Weights of a small class-conditioned image diffusion model.
Model: 48-pixel images, patch size [6, 6], layers 12.
Training: adamw at rate 0.0019, 29600 steps, batches of 256.
Rows from block 3 of a small class-conditioned image diffusion model, named by matrix and row number. Rows with one number belong to one neuron. Each number is 128 + 32 x the weight over its row's rms, rounded and kept within 0 to 255. All counts start at 0. Numbers have three digits each.
After each neuron's rows are labels from the 100 images, of 14848 (inputs lightly noised), where the neuron reaches its largest size: "strongest on" is what is common among them; "patch colour" is the nearest of a few named colours to the mean colour under the peak. Only what is clearly more common there than usual is listed. The data: telescope images of galaxies (Galaxy Zoo DECaLS). In brackets: how many of the 100.
# gate: MLP gate (model.blocks.3.mlp.gate.weight, 336x128), inputs 0-127
# fc1: MLP up (model.blocks.3.mlp.fc1.weight, 336x128), inputs 0-127
# fc2: MLP down (model.blocks.3.mlp.fc2.weight, 128x336, transposed), outputs 0-127

gate.146:137118156116132126120095090115119127128138134080166130125118078075149032101147162121140157142125181114145134167091039149131141112110104138168134086119124098140111181097124115131076084111122074133170171135132166140121058237192123141076143132122071108110111148154147131105135132137117136135097113104107163123126106157140130135097167143112090144132066132014147133153095128124145198174137
fc1.146:145146157071146109113108110141118171112100147135128123069137136069125069114150082123124079170164085106118181158120148128114146096113144140062095124094147200162138135122136126153100179145104128160095144083141072092132147164151128128122120132141052126076136111104101115116112082112148087129178210158198135105158099139106131096106158161120132130167126095074016074154120172132111130077108
fc2.146:084146125171121140122147093126115079123165092145093128072128128088163192139070129116084141168134141104133076087115189197144156147150113149140142166171128167124134162106130091115149154128165109123111124079142110167176082194093092093149129115116097126164159105128145127082129167130146181142144069117184179133119143068167125130101115170113197136093162097205189115153064161132116150170111
strongest on: bar: no (31)
patch colour: grey (48); brown (47)

gate.114:072140154071116115140191107181122085127140121093169129074122198157101153119173101159164111099088095136099126138123101114120145119142136106126135151148113085124160124136156132140176110067101089181068085103153169118128048109149144082094211115160113169120175167132112178119095165123152089106160142135122061157107153092123115173135115111121112089092142156120129136076151110154121233136116
fc1.114:182142165157113117127108164156149118177092154175157139129153178144133210160109136154132089161116123082155102131134170144153124205144168127151116062121091110163160183104152132083066112132083125134135126101135160082130153137090136167049183145075094170137119033121128101105147099113078165166127162150113127100143112137117149074157111096131126126129176101198113160181141151112119175115133
fc2.114:108109133088136118137124066066097099120136100192135127148144094147150126128065099198124173100191142108140135136134141149107168105098169084097111175159139117133176104201144191144060132148184102107142107147098146078144140100125135145141019101103148127196151140107125119146155147113098171152114128136156189106180137098106203162091138118101137106137114168125111127153173135089120077133142
strongest on: shape: star or artifact (27)
patch colour: brown (55)

gate.203:130133104169140151126078149112155094134108127110118102130132104136179107141064154124075093121133159143160056096105162111165096167126113212188117140127144123155112157146081124165143110113128111045117171099117132139134128151086066131128141088166110148117164096093149109124115179091132148115147137120154181010076134143125153119135132208154146109198177091085146123084131160158125147171101
fc1.203:145165066165129179121091127070145130109140142112102106103095146085154126146089156109112113107060169149145080124164177133151100141050101176194149144104148116131104150139114153158252119123118079073134144119100136145122159187128110163127189123156093127128164100112106131119142176142135164111124122127151170086096151136143142129100131179158094130175135101096113127133010121149146157142122
fc2.203:124154181080162115126162108119133156126151131114158098124154170160165090126067117177155166139164143137118223171199101133113096086146143191090109117126148130128155151115086124114081112124107172081139106104115117114149077112149179136142129091161173090127100148147141143135110087108126170116148130159151161037184136100119125150134155194132171146037123101178102134085117155159112110201140
strongest on: shape: featured or disk (60); spiral arms: yes (43)
patch colour: brown (40)

gate.126:129126165078112148214108146152142144134149107073123168092158158111167138047196134124113152122103162114158096113140124136105136122142146112147109102128185060156132108128151140110115054156086144109048160160135167174149106129101137140145118151121125080184125160190149153113122102090160148083123154140123126194164227124135051093183145138141129133172149124114091074133099114120146112107145
fc1.126:128154043123099186158117209099130126131126127126134078122144124091136122112125082129084138129075168120160152159174142129166138121044184147114152118120128132125113133122091192077118115149078066075140122153170149148126193104160151137094166174111121079098124147160101140171082129112121139132134147127121171126176114097140105111104134108102141140152095134040127134130001140128135155095119
fc2.126:149126079150107115192134095181147125134081147088121165124083104052183108202221145135135133108096110140114148103081124108140108123065136126097100146133091077142122171173137161155163120125060100154175105148105144106126158190155166139057126162128106190121142152102193103177132140129116158082141119138135093187096074125070131162170105117147089125101112124114155085133116104106117126135131
strongest on: spiral arms: yes (40)
patch colour: brown (66)

gate.274:133153131165174158105158136135127121075128100118177119126176168028089174107113134131130086168124104121175128153154214115141134146119132139120140113139104131109184116173184121161125128086158074095164164086149128128138197181152145098173125124132125200143118133132153097080119126089137073119141124134120109181137129106138197133088143105181138143096128031182116099170143100184112146153114
fc1.274:158113186149191138111148109222137104155136134205126114140148068040111175098137147122136146103160095131147128117070172129133136150167126095109175150156137129119130111172139102188093104155183100079112189140109079121114147164107122118173101153147120122166092139144142132127138134131145050118144099095125133111148108109123117167092145117158201132084121044187121157120196106136130135116079
fc2.274:104156123092078090103104121195116143147131143162112127141176157065094086154140112145118158138133079115075139122132041135112139086120114121141140149122163137159118106169179126101141109094105057090134107105151146123139173162107113145082150133123139042067151128116160125073109137121129201109132159157119098182128140145142169121179079107143158130170146035094149133138060089163155149184159
strongest on: shape: featured or disk (67); edge-on disk: no (61); spiral arms: yes (47)
patch colour: brown (58); grey (30)

gate.44:072130209108174121083118234240144134121147115074162115139147078019085151122089107128092128145094156111115129160186156124169118132106103136102134139149116113124128109072134117178133107134110106146115134114138146142108095123110101116148151116107155154106118106138116108108161144114092138122130096098143125068136109088148125142155108116116178111142064210115164140139086119110138043127146
fc1.44:098137021125118121123105134172117146107133126160158178136082167111131168109189152127100153104218079087091117118174121107097115134122099137101086123095106116072151117145110123137074113130063088156128124112083077116105112163141121125170106164117093110089079123100174103227179139093085074153129126131112095135140097084130114113070086130135214145128090134127115141111120148136156143138102
fc2.44:154098014121130124134114164096123159104152164063213087115168175122118100116135150142119134146082144128099167148236092106118119129138111133123141110108126136119193087103138181147160137164133124115142120130143127101145106077180119205084136121128050076114120124134089132174099148105158156116113147111140101121119116139035081136092128100108061136126174162104120116101148131116148119098115
strongest on: shape: star or artifact (31)
patch colour: brown (51)

gate.37:125111089144164127101142104117129114169165134223000150175185179156135128138158128137134142135111142143089150138119156138137129137156163147140137158149172128162139108181143114160179121132138215149138149170135143156092097137152127142120128151116083160161199123151105156134118162133126172129120168150146101152120163112133168160143183139136097164104170148155197130135075112142155157099140
fc1.37:192154115137097131137092027085124190104109132107194101112066135232133118150138145106143131173150146088103120146142109174123120129047129177153116151110154083107122169172133194132143105131170169125119099129121145123109145141104155164112077119171143106117158156116090158105131062162127128108103150148112093162123113162117095160186073122091128147128111048112137078132158095103118152151142
fc2.37:130122115133135117126135167059097158106109120215213133154109068135133149121171171125164130119110125111136104127078130120111136143063126150134108122133092105129102140100101137117255115117060158146146143127137128134092132123122137132094147129131107105105109154130135142148107120114149083106132115126123095110146156118081138136183119118121153108127058086115101108125255102132130122106132
strongest on: roundness: cigar-shaped (25)
patch colour: brown (48); grey (47)

gate.54:127093121120076123115152101148175127146116116108141118115139109102103126135168109127105125117094086168141177150065135130157140082196125111157135073180159124154140108123087177194118125091126113104126134132154136062149061195114126188148043126137138079105069118145060130088145143167068141130174141144141095102153110219132105143132152127149101159057147079179103130153152147093135139119087
fc1.54:130129101090140097121109138150095152152124104141180098149118103166126099105088087107131120141178110105095115111059105090103125138169097134076093161097123128106127142085142100140000124172181119115109122104117094131141134087145131110114054118133090153157168120122184118133106114114167109148094131134104125153090105130131095160152100117106181084080147073119131148083255117117151160127132
fc2.54:129176136117157152144115086124140129183114114122071121145138125073133115160091134166194146176095146103118058139082193127122120090061158140117156064089092128141099121132103103113114111103160163139114106098103152144097041145134102117107237163098130144201101165137187129104124110160141133113087147099106091079149127122174119162137152164188110117161093135131149080136173125131160079159133
strongest on: edge-on disk: no (54); bulge size: small (28)
patch colour: brown (36)

gate.327:130122110136117119121037110239170132124101116111185116078123191123095128125137040153100143137144117113148117133181178131134140121076144126096151145115141124120110108174099132125255139154154075124174114149103102151093205084122118141099107127121110088115144136120068124089135104133124129113099134130127075120174113066142079132093151135137087128164120144123126147162116126109146142056127
fc1.327:172155163125215124114210120077167149096075100172157108144132071139107163113075237151148141135127122095151134129111128125130121100080105101120106163115107136119135097130102167142225150127073205128114111118093111108058128064130124166105157107125130071116127100148079136138093127132109127081125112124119208078134116152137083111120110144158164138148130143144138109129114125125095111067133
fc2.327:090169083134136118133048173177145115148132099166056093135112057136135082110169059130146110127190151109159108111112119164110141125115118142129152121171146125145111130094092102139081115115130128111140175107150142144113142124120119092143052153123147145171114111126123082121125150176148093122117134117128203107129142097087109126123145141121167132121057189149166103122037146114120255148140
strongest on: edge-on disk: no (50); spiral arms: yes (44)
patch colour: brown (73)

gate.317:112139100103148189128133175140193130122124077057051106127078032115105049135117138170127176111047132130129139085108154123131101099123084154106147153086134165123144154121084131152112162114203157113178141179103117099157174133081106143107161124124117129139130100143091124085131103164203183151112101121172134093116117132119171173180113124162111144110162163146149118111174146129146163140126
fc1.317:103146196128163121176087030120135143069123150000168107134137129128099133105151150132073162141135103160144115094187146112105134131102106149199149118129118133097159079065132096142161182066185164152127124146143120065106088122108126104177117118203072133135105144125121140119161113145124116135113127185137152148112099129192136127140122116141090137084132169170139121116144100124120114137126
fc2.317:104159087141173123167143001088069160172128098085191131144105188175123056094060126122184119169039068131112158136149140163134134130142157102105116133122153133153133140165145167128070140064174088162126160134137112167111156175093126170098143128168168116130147142133136112167141152101127150128145127111150105129112157117080153124141113131133057122109165114150143126132185117131108127145147
strongest on: roundness: cigar-shaped (28)
patch colour: grey (69); brown (31)

gate.150:141157209103046104109088148144116039097126130095134131125169131188140085143130137109068078145090085106139144142090101126111160158119143102100056156110121125105121121126125146140152095129146129132136097089085148164115134149113167114183138124102116137209084104076150130110119145097132177105104134135094179162113112132167043080168127090109184130090152139111132126123133119122098220077112
fc1.150:108124130163136121090115117104143064138181060148120111152181139171082084172122168071155076113042158162151150109109121168114133138141124079072120148065129122089114144150153138109213141094142122122147149126147134146132098162099134139178143147129144149196094114076120143115110142120137149135136178154148196178092157143096067069159163139138169137109105199142181129174142127143079122102133
fc2.150:144149127113174155092149144157127218165106141092139143119186160172147119071115099150175193167151118130087106100136117132150156086162104107153061068163119141159145126138129113113112106124147118132110171114099100076109150202171070116077121153120103130079139148203118130127120106102142057112114088098092171170140106104142037189134130124112133097120122159127092138162082125140162141069129
strongest on: shape: featured or disk (66); edge-on disk: no (60); spiral arms: yes (50)
patch colour: brown (54)

gate.264:134137208150078118155108120039098093108130135127205161096133125177117115133108096120184111127144150180094094122251155100116097119115104121128086114154130139134112108161149139099066137160200058133155124136117118117136188080132111131070160143146095116227129077123086125112135139100136173111124133158190180145140130080127135146123082141133111144115146108140121142149126157125112151118114
fc1.264:158133214114119159095128103177127161107152132151045116132091137155113075112180168117252110080163140131184152139046099146125192105072144131116126147126110131122076110168144148147157140130067160099129116103164140157133139112144145154090154117133107115148106163129147127083099124131133112129164140096054169119152099160098106142120181163096188136183094089104151149122134131133165124130159
fc2.264:153103177130103112122142196233135137105127114179255125122127104143145191121115147103099117105158091130123129143225113110135143134111119126135110110125107151119106122159128160138192148151066085131128087131131126123117117052135125150165031107139175132064112113118129134138115124119122099155133108126084172127122124118153124122064162130151174141114129186099117149119109111123118168117124
strongest on: edge-on disk: yes (29); roundness: cigar-shaped (27)
patch colour: grey (65); brown (33)

gate.46:109117165122102110120122032121077152131128120140157131151150200103085013122119132102054096142075112149161169126069095118164139120129106108120106124137158122131136107207164103135168111115155175139108164142141111114119115139141123113157080114123131123074139074143096120121089149111088071134135132107151118150134110155136148120119179144106139125112077016094116152157106110144135215096104
fc1.46:109196107162117090142094159130085082130141158175115118125109111124123108176172139139110152148107134079086165130136106122183123127132122100125101187133154112117128108134084142155134145187087088125105099214118114146116162220162092128088144137136148114168160107142096109088128209130161119136108104162126167139162081159116171086089029108126195183125092063121179128118157135108141134104143
fc2.46:167184114113132173124138101101083157105100102145150131146135133155109189083125136114245144142161087095154073115087172121074135146112137092107084091083124100121136126160166136099098118133187127155142128183130127121137142200102147146112149127119097133130099166107143116104136065115139165131132143138141135132100155052169179148159169138112182083125188034132101130109060110123118129076127
strongest on: spiral arms: yes (39)
patch colour: grey (68)

gate.21:133127124132110127140179105107166113152137145116122129074123157113135131130066190150133099107101132086091090152158106124091093105034102120125167101096118136105091114174106089088191133100072101147135105129132149154158153176087122096119255119119167138146117130175096121152152105100114109137158120149126132107152135107140144133129160092133109134171120121111129155124073142125131255125144
fc1.21:076148094080111110143112159132124151156133045175154138121121163149137136161126158150124163208110072153151177122131180102073235148136181158183113179099176097133194159109135143126096107134098133107083146098145108112206159110118115100126155111178107150139117125086123097112138113108143170107074103044133063110088124108129133121142118131148116125079113111145083139121110111108149127077144
fc2.21:161148149172102152140144088084113069131149203179097117133137039156124100067102123162068101203167073127128112103151120122173207112091100145085147111137145110144105135161119081146125115113140082125167134098142157136173107142143126153125117102169123145222116132162164118153126148134123144113066169191126158158147115127114162131124107135147097146097137189201169138089117121102090096124104
strongest on: spiral arms: yes (40)
patch colour: brown (65)

gate.107:120133230132077134149120046184091107137137147173236133149160124118126091131178119147200104118156129133114151108016153135145137122189119111111112141137129136134118122181135163174077120137197174139105073133139122146117151080143106146140092154127154123145124109121158125080101165133132129144139132121137141123116118147123129146078089140129130124101189065132163161128076133148129201092128
fc1.107:142150170150189102140104072107108223117125128111151126153125051048104130123172121129177147169142219114115174143107129151137110102138104151148116095127112115147131142067174141154046106142124068106126110131115149116117080209145115150079140122102120136121112103152126151104088099172126110122106081111129153107155131157119160131125132125131112114131074048065126145163128092117093127212142
fc2.107:123130151101052128126133110102130074150131127108211134144123086008136130145060095138113145144113181149135086082163165146110124143108144136122144164126144138110132141093141112132195107127124023133107106138147116120172077222091112101141087142126109102157116133121144116092146123137135156140134135147137143129122118106143186122157081163107164132127198090182132157130111117129102112225107
strongest on: spiral arms: yes (41)
patch colour: grey (55); brown (35)

gate.22:087117186166159049140112132115082123117155121107168165107198121142143113117068101144116054150152113111132103114150137124109194131193082148171130087175105105133057120110156101132161125140133112160124113100073107070122133111157121093175120104124154122209101152125174134110117129099055085141100170105116138159165167097142079101108092108104116092145105117128110118086115115097105199062150
fc1.22:157142101095145168088144162065141106127120117061086149121046118108118082179166145135138125140080117153125141157172152130165114167102160120063122155150194144113192172127091150116087119085156132141164168135146142128121141109079139176125147119114143178109161102146095087161140170153195156106175099211143112104126086146143188118130127133167112179095105128124182118160116136152175117205107
fc2.22:097111123180163070084110095100132143107186145080145120109057134145117132121084088112153069106153120141112145118048158112103102116165058125192135086159086130156036148149055127136163114123133156089119122145160140120106145135170133085185134118113162146213094138152066158139121119124206113111146142071124115130118160105138137129142119141165089079128125119126074118159135130171092102158131
strongest on: spiral arms: yes (39)
patch colour: brown (79)

gate.12:144119105108108130106170132180107074155134148075131141062084145023119162133165166160226138126078150136109167129166144144127124110125129112133096109124115109158112165100141143099169107123112037100117082109119163085121157110113094160043140119109167132223143124093107121050141119110156166124164101131136139108127104129150114122103104178117123152180180060139118116157127118119129148115119
fc1.12:148133194151172131108100113107136143123142146126150124162119076127136137128149089081064101093179144114148170153093113167158120119126093138117102099132110141147104180189136168123170107141109147125138141131113115163094061103192157154182127104133091084038162159160177134191120154138139061179166091156143100110135125165135146142116137100101058139124052200065080133149160124118095108142133
fc2.12:115138027119117118124111043225122083125120141136109087166120242193110111120133172140242123114128124096123133128111109158131109123139136139134120133161139122122102119164138163123107137128137207111143114133124161109104129172124132140088158147150137140177109114128107132172123113127133141116134148121118009114103125145077118134105071116100187124127157090140142157110070122134138149132138
strongest on: edge-on disk: yes (34)
patch colour: grey (64); brown (31)

gate.18:161133088147112138110108134132109168129121109113133131105109135120129131130173131127096164092099125104116094144240149140141117139138127085149142117143137081122159126160135141142156107156205104082133157151124136107128137160151167137154129141098123142136094131133158174113117108107118161140098113115136105123164159120183123141096144121108055099119112152128138144146028140100151255151127
fc1.18:100150133123159162136141095084131152175116139032103127142123166095110124056076097188143112177139134107171144094152157134154171142123119171086098146153131204110118160132101065098159158124134117105151099163111168159154160114083139064086137156109107113158123119137120049109200128133140166095086160131098177123140168147122164136193116132165098150098170141116173086166126086166151126113178
fc2.18:101183121133153089128058105052073124084137127029161125179133149139098112144148154170140149156133104062113130164124126166094159128121180143175126138094158178153208168101138099155175143138117175105146132155102122120123110114160120136130115138099120157150171149127155150157178148166120143065097147127095151140106080108065187131131128125132145120162097103208071082152092102169127132140101
strongest on: roundness: round (41)
patch colour: grey (94)

gate.202:147163159117180113169166079116143139201105133138058104123176129155145141162171130123142123118064071115128178100088114074152121131172101091157156149169148117163118097152122134107165140169170078085112175128106161071140123081127160133097135089149079165119158134132127175093122170098146120134159146146131067115216161169186170087143116110084106137130133053133143141136120090077093169127129
fc1.202:113119086146119137079136112059135167059159182150126168154096156141080116123142120113149141114124181119146120131110160151161160109115093152126041105125137085096185188130136143093141095116115140172123120120116068128108143151131130113121146142126157137149128088090140136139123114148086104075029142136097174147054093084111130199138107149208129094126114163131115093077124177187190151093150
fc2.202:157101158092146140065151137100111111229101113128117157153076134137105143181120127156125124144115189137121192132134108212149146134143102151162097142178162127142102169121142116117149082086129166193118178156139151052135123125128169130113108157112075138096134138145136170114131163157109155108077140147118165154218191155134116070086142148175138139161119178111160116107119185185088119130114
strongest on: spiral arms: yes (41); bulge size: small (25)
patch colour: brown (34)

gate.148:121111176128135125131132048119154118129114086129172140122098212036134043127143146161124132149074165161113139142065120114112120130113145140126110117089132135089131136130130100087140151060141148107145135134133151131186094177169113101095068148115182154113122163112131078116116104153151092135107146111184102130117139143126095154162215182127137127078067059079137147140105153147120198155157
fc1.148:116058243146108118114122103102129091118119164207147095167092045090126069125161169151171092088103140171174116124099123135096146130126131132120165152152127111162103147177116090150121103137155084112171121129108126137090084106092148101211172130158176061139130115117161123099102161108141174161133110143077162106103121078094091126106158106121147152128110158137160133115174074098169119120113
fc2.148:118078102128146123105111087158136169114142140150145093144073169061134185129129095114163136095135188169117125139101127137164139113109120123126108161135133103138149151170125126201147123067147077117108127158110111137168070161063114136137180131130112108155121089172175153122091127158141142145106141128129091138175126144152117127109018151101099103188215062153088144114037102124102144177109
strongest on: spiral arms: yes (41)
patch colour: grey (50); brown (50)

gate.281:127102141126187092095161084119107111122122089155144134159126105052093094112168156134123073122126086136192115169061175117154148130121121121098143107141090107143091108143136128145167128144167157094123155111146055132083104133141106134201092162140148083130085114127165101104111146114103083122139120121117133092156127078178131132046185159135180114123064057089127139152113115149112209072073
fc1.281:175171096150127156154100149223081105133173159135113131147153048181160132141157132077140133113174147071062143101114145144145097126187152143130094130117129104084045145106123207168081115156104145101144123165129118101135124103180106189098128138117114159156137104105109183144101104205092133090077065116088139128099126118141139139079129111146091155116132106161144115132116083130159153158158
fc2.281:170131136107131087157120140207106118127087081119107130136140091162174130101164101101173082107140149072192106140128149109102113117146102169110132087148110116191131127089067198081044122139142188109107117144133141120135133149142170148116167150120077137155111121127098110106135155148125131103073177115104161145137124149176094117078143130159111099075212157117100117122228108109075158151091
strongest on: edge-on disk: no (53); spiral arms: yes (47)
patch colour: grey (68)

gate.45:113147177119174126137123137152060054106188158119161170142054102061199138149117147123170102147135030099134098127130113133116110144092088134151067102110121153084128204130118119152155153079154099189148159112104141113136130141118133113173120114131125112207090134126180132136146123175117090152151099084168120126088119154134175096047126087134130111112106097119104095153100138128126187119111
fc1.45:079139042131088147073174104064104132136122136096075078135151147153111147168185131115124095138068164138148157099164152112117101150129138160106153110118111105122119131100098136090128172086130134124112110112129136129147137048129184077048130132109146206057100120125117077168137165113111094150127140108143156101110107112135140100233106122093180108058169122128116139100172151151107154129144
fc2.45:127123151130185127080121142091182069116168151110091086132179086157050138138119138149174112118176224150128090141068110098115123133134112141164193105106100090092120087116122104119165115182140147081124153133155160128108144116136132112184122132112123146225118141097049161152108138103139082107126108100084154094097132204113087108091123146127113103137068154158122160122184117139141109100113
strongest on: shape: featured or disk (69); edge-on disk: no (56); bar: no (40)
patch colour: brown (60)