A small class-conditioned image diffusion model, trained from scratch.
Model: 48-pixel images, arch dit, norm layernorm, activation swiglu, layers 12, width 128.
Training: adamw at rate 0.0019, 29600 steps.
Data: trained on telescope images of galaxies (Galaxy Zoo DECaLS), 85.8 epochs.
Rows from block 7 of a small class-conditioned image diffusion model, named by matrix and row number. Rows with one number belong to one neuron. Each number is 128 + 24 x the weight over its row's rms, rounded and kept within 0 to 255. All counts start at 0. Numbers have three digits each.
Before each neuron's rows are labels from the 100 images, of 14848 (inputs lightly noised), where the neuron reaches its largest size: "responds to" is what is common among them; "patch colour" is the nearest of a few named colours to the mean colour under the peak. Only what is clearly more common there than usual is listed. The data: telescope images of galaxies (Galaxy Zoo DECaLS).
# gate: MLP gate (model.blocks.7.mlp.gate.weight, 336x128), inputs 64-127
# fc1: MLP up (model.blocks.7.mlp.fc1.weight, 336x128), inputs 64-127
# fc2: MLP down (model.blocks.7.mlp.fc2.weight, 128x336, transposed), outputs 64-127

responds to: shape: featured or disk; edge-on disk: no; spiral arms: yes
patch colour: brown
gate.318:126123122142135099130123165156134127125159073137141125117172114129121141115066132135122152095137143124153128088137133117097102128166071133128139169138132096058120142141139145142126141149127130
fc1.318:132118117123122085140135198150117131139150107115134115127144120129137156135039145146109154088140159123166105093137139116112110139149091104132130111154145099055140119141147109131130132119156143
fc2.318:122142136143134132143123107150156118152135144123117157108094121135138133117058154131101144135134136144106126125142133131115133112131143147121099192132138126095134129118122072141122139140151125

responds to: shape: featured or disk; spiral arms: yes
patch colour: brown; grey
gate.45:156150104149107140125145089088136152115165137115143146172148139124118158128154142141132158136142133137142137136153124116140135110167145129094117080114111176190156101127124111161109138137155119
fc1.45:123129110108129123126108139110125141166097129120128104116137168133120109152180144105154135148107126116131127128090117111102127114108098125112109112115117145122111124121109103134090121132108131
fc2.45:114137087129104150115123119162135137155096156132140136100109155118109152155164121129111137084144141132128127115127145133152147120156166109133150139128156126120081115134113121127124145138120147

responds to: roundness: cigar-shaped
patch colour: brown
gate.96:132112084121124136102125155126125122177128122109133122126136121121106141121159125109149092160110113113122127121153117137124101127144128125126093116120122175102122137145118108130129083150094134
fc1.96:132162128146138110114126116145135106151137116143092118108171109113114140123157140101179133161121136134096156127114117128135129112141070152138104088126120134111120110115144059118114122119105099
fc2.96:121122110138123116109133099079149113132106150130138131114171113116098144121116129119137124137135129138121121097123128138123067138126151158145146180108139104138127142124124178121111123085114122

responds to: shape: featured or disk; edge-on disk: no; spiral arms: yes
patch colour: brown; grey
gate.128:113087114144143115125107156161149127136146125131126139132110154130142130124084132127095130130133142141143139158108152144098129164125071157147118098142163138102089141130146083132140135161131139
fc1.128:119114097133134130144113124070135118113147255122124118159146099098128119099150131126101111129113115120126115140123110114122145125152127125109132157132138164194131142114119146110135120133128120
fc2.128:137129125134137145131133105194154144131117139129126115090092121113132129131149140118120130064130139127134117168134140139135082133126106123117127114136128074104118118123128121119134124101106143

responds to: roundness: cigar-shaped; edge-on disk: yes
patch colour: brown
gate.37:129123091134138140123124177181129139185099146126145129110102152114136147143089130139131143183130141142132124154141140115133182151137155134136117127143155195140103123140134124125131154137138142
fc1.37:133159129117133136117151132135144140110147103118116120174146093140129153118147110145141113062151106132125132077174117111146087123140129120117120163135129085090150120147137121113135140105160138
fc2.37:125125086140128134148125109161112127140158214129128140131015116115137119152136110129125133144133124137128131089150139140130153116123120089119147096125137097090082123121116112126137128093154127

responds to: shape: featured or disk; spiral arms: yes; bulge size: small
patch colour: brown; grey
gate.108:120097101139131107134108210171120126155122164125138129109132119114145122151069153134102134164120142138162110111127151139093114139138101152144130118150149201099110129138141091131114109186134135
fc1.108:140127099159123135127150102095130124098155201117125139144073130115118132136162107113109112135121093125100150161138124132124156107130144159132131156124109199153137127133118074119141116126109136
fc2.108:104119158146134090165148100109163118148167125114124108137127116118142143117132133128149139188144134153099094178136127136165100110129145123126115156136141120134127133133139109118131126207165139

responds to: shape: featured or disk; bulge size: small
patch colour: brown
gate.38:125123086126136129093124155183137118190110145135119129090106105117135165133127113119141127166121122107105127133140134101123204136132117138124105092111137188124081118124149132126129124132130107
fc1.38:112123178135115145164119102069102139153122126117145126131175185144155069146120129150154144140122124136148127142089105145127113126128154087130173125147098092133196147134113087115136136123081126
fc2.38:150148137125118119113095164036119121100157131135126138190208086130128089114130129126132130203116128130128139122158115129077158144131093147126131131128135194142147124134126090137130134151178115

responds to: shape: featured or disk; edge-on disk: no; spiral arms: yes
patch colour: brown
gate.271:111127088119130130102126120112135112185110174131101135145169125129098128128149119128131127152107111098126125140107120115111219114133081141139108137114124162106098118130117125104118126128119135
fc1.271:123136090120125136111129115141115079109113178129103144144155134096091135084131125129092124165138125125120109141123135121124125097119084158145100132114140155124100104131130141105125131121137139
fc2.271:117117123135128127110141094099126132122115139120124111121147109134130144138133129140136128132139128134128127122104135136167064114120215160127124132126130088149143128113134157124122132111088144

responds to: roundness: cigar-shaped
patch colour: brown
gate.95:128162123128113122135116151158129121154117135115133145084117098127115128145137137122126116107117124124106122079117134123119174128105096126136135098120137102124130109135152019095132142177117129
fc1.95:132096148151129143107134113083144126129118129098147149154171133122133095143156133143138114160105121119123144165097133148137127109119196116136131139123080174125166131137115096107123122129117135
fc2.95:119137164113097124104129135167132136136117082141118115127135132130120125142116138130134143118142145134113142206114119137166084120158162110138135115131131176196115144144101161138136133036149133

responds to: shape: featured or disk; edge-on disk: no; spiral arms: yes
patch colour: grey; brown
gate.53:132124134120121141141111140152136117077093111113142136125100147144122119106087146085089132126135135138139122118139150144116122137086151134149115180132154123157102125103157046149131119109130119
fc1.53:130116128158150126134157132085129148119129099150136130162185125138125119129116130150139154141141128142148133103128124141140149123147137122121132058132105184118162151132107119146137146127124119
fc2.53:126111115125123133128140131118116135083171120127149125133137111141118123139163130119183135122119127101124119100121120127130131132106176124151131193145174092115108146115131088123140130121074138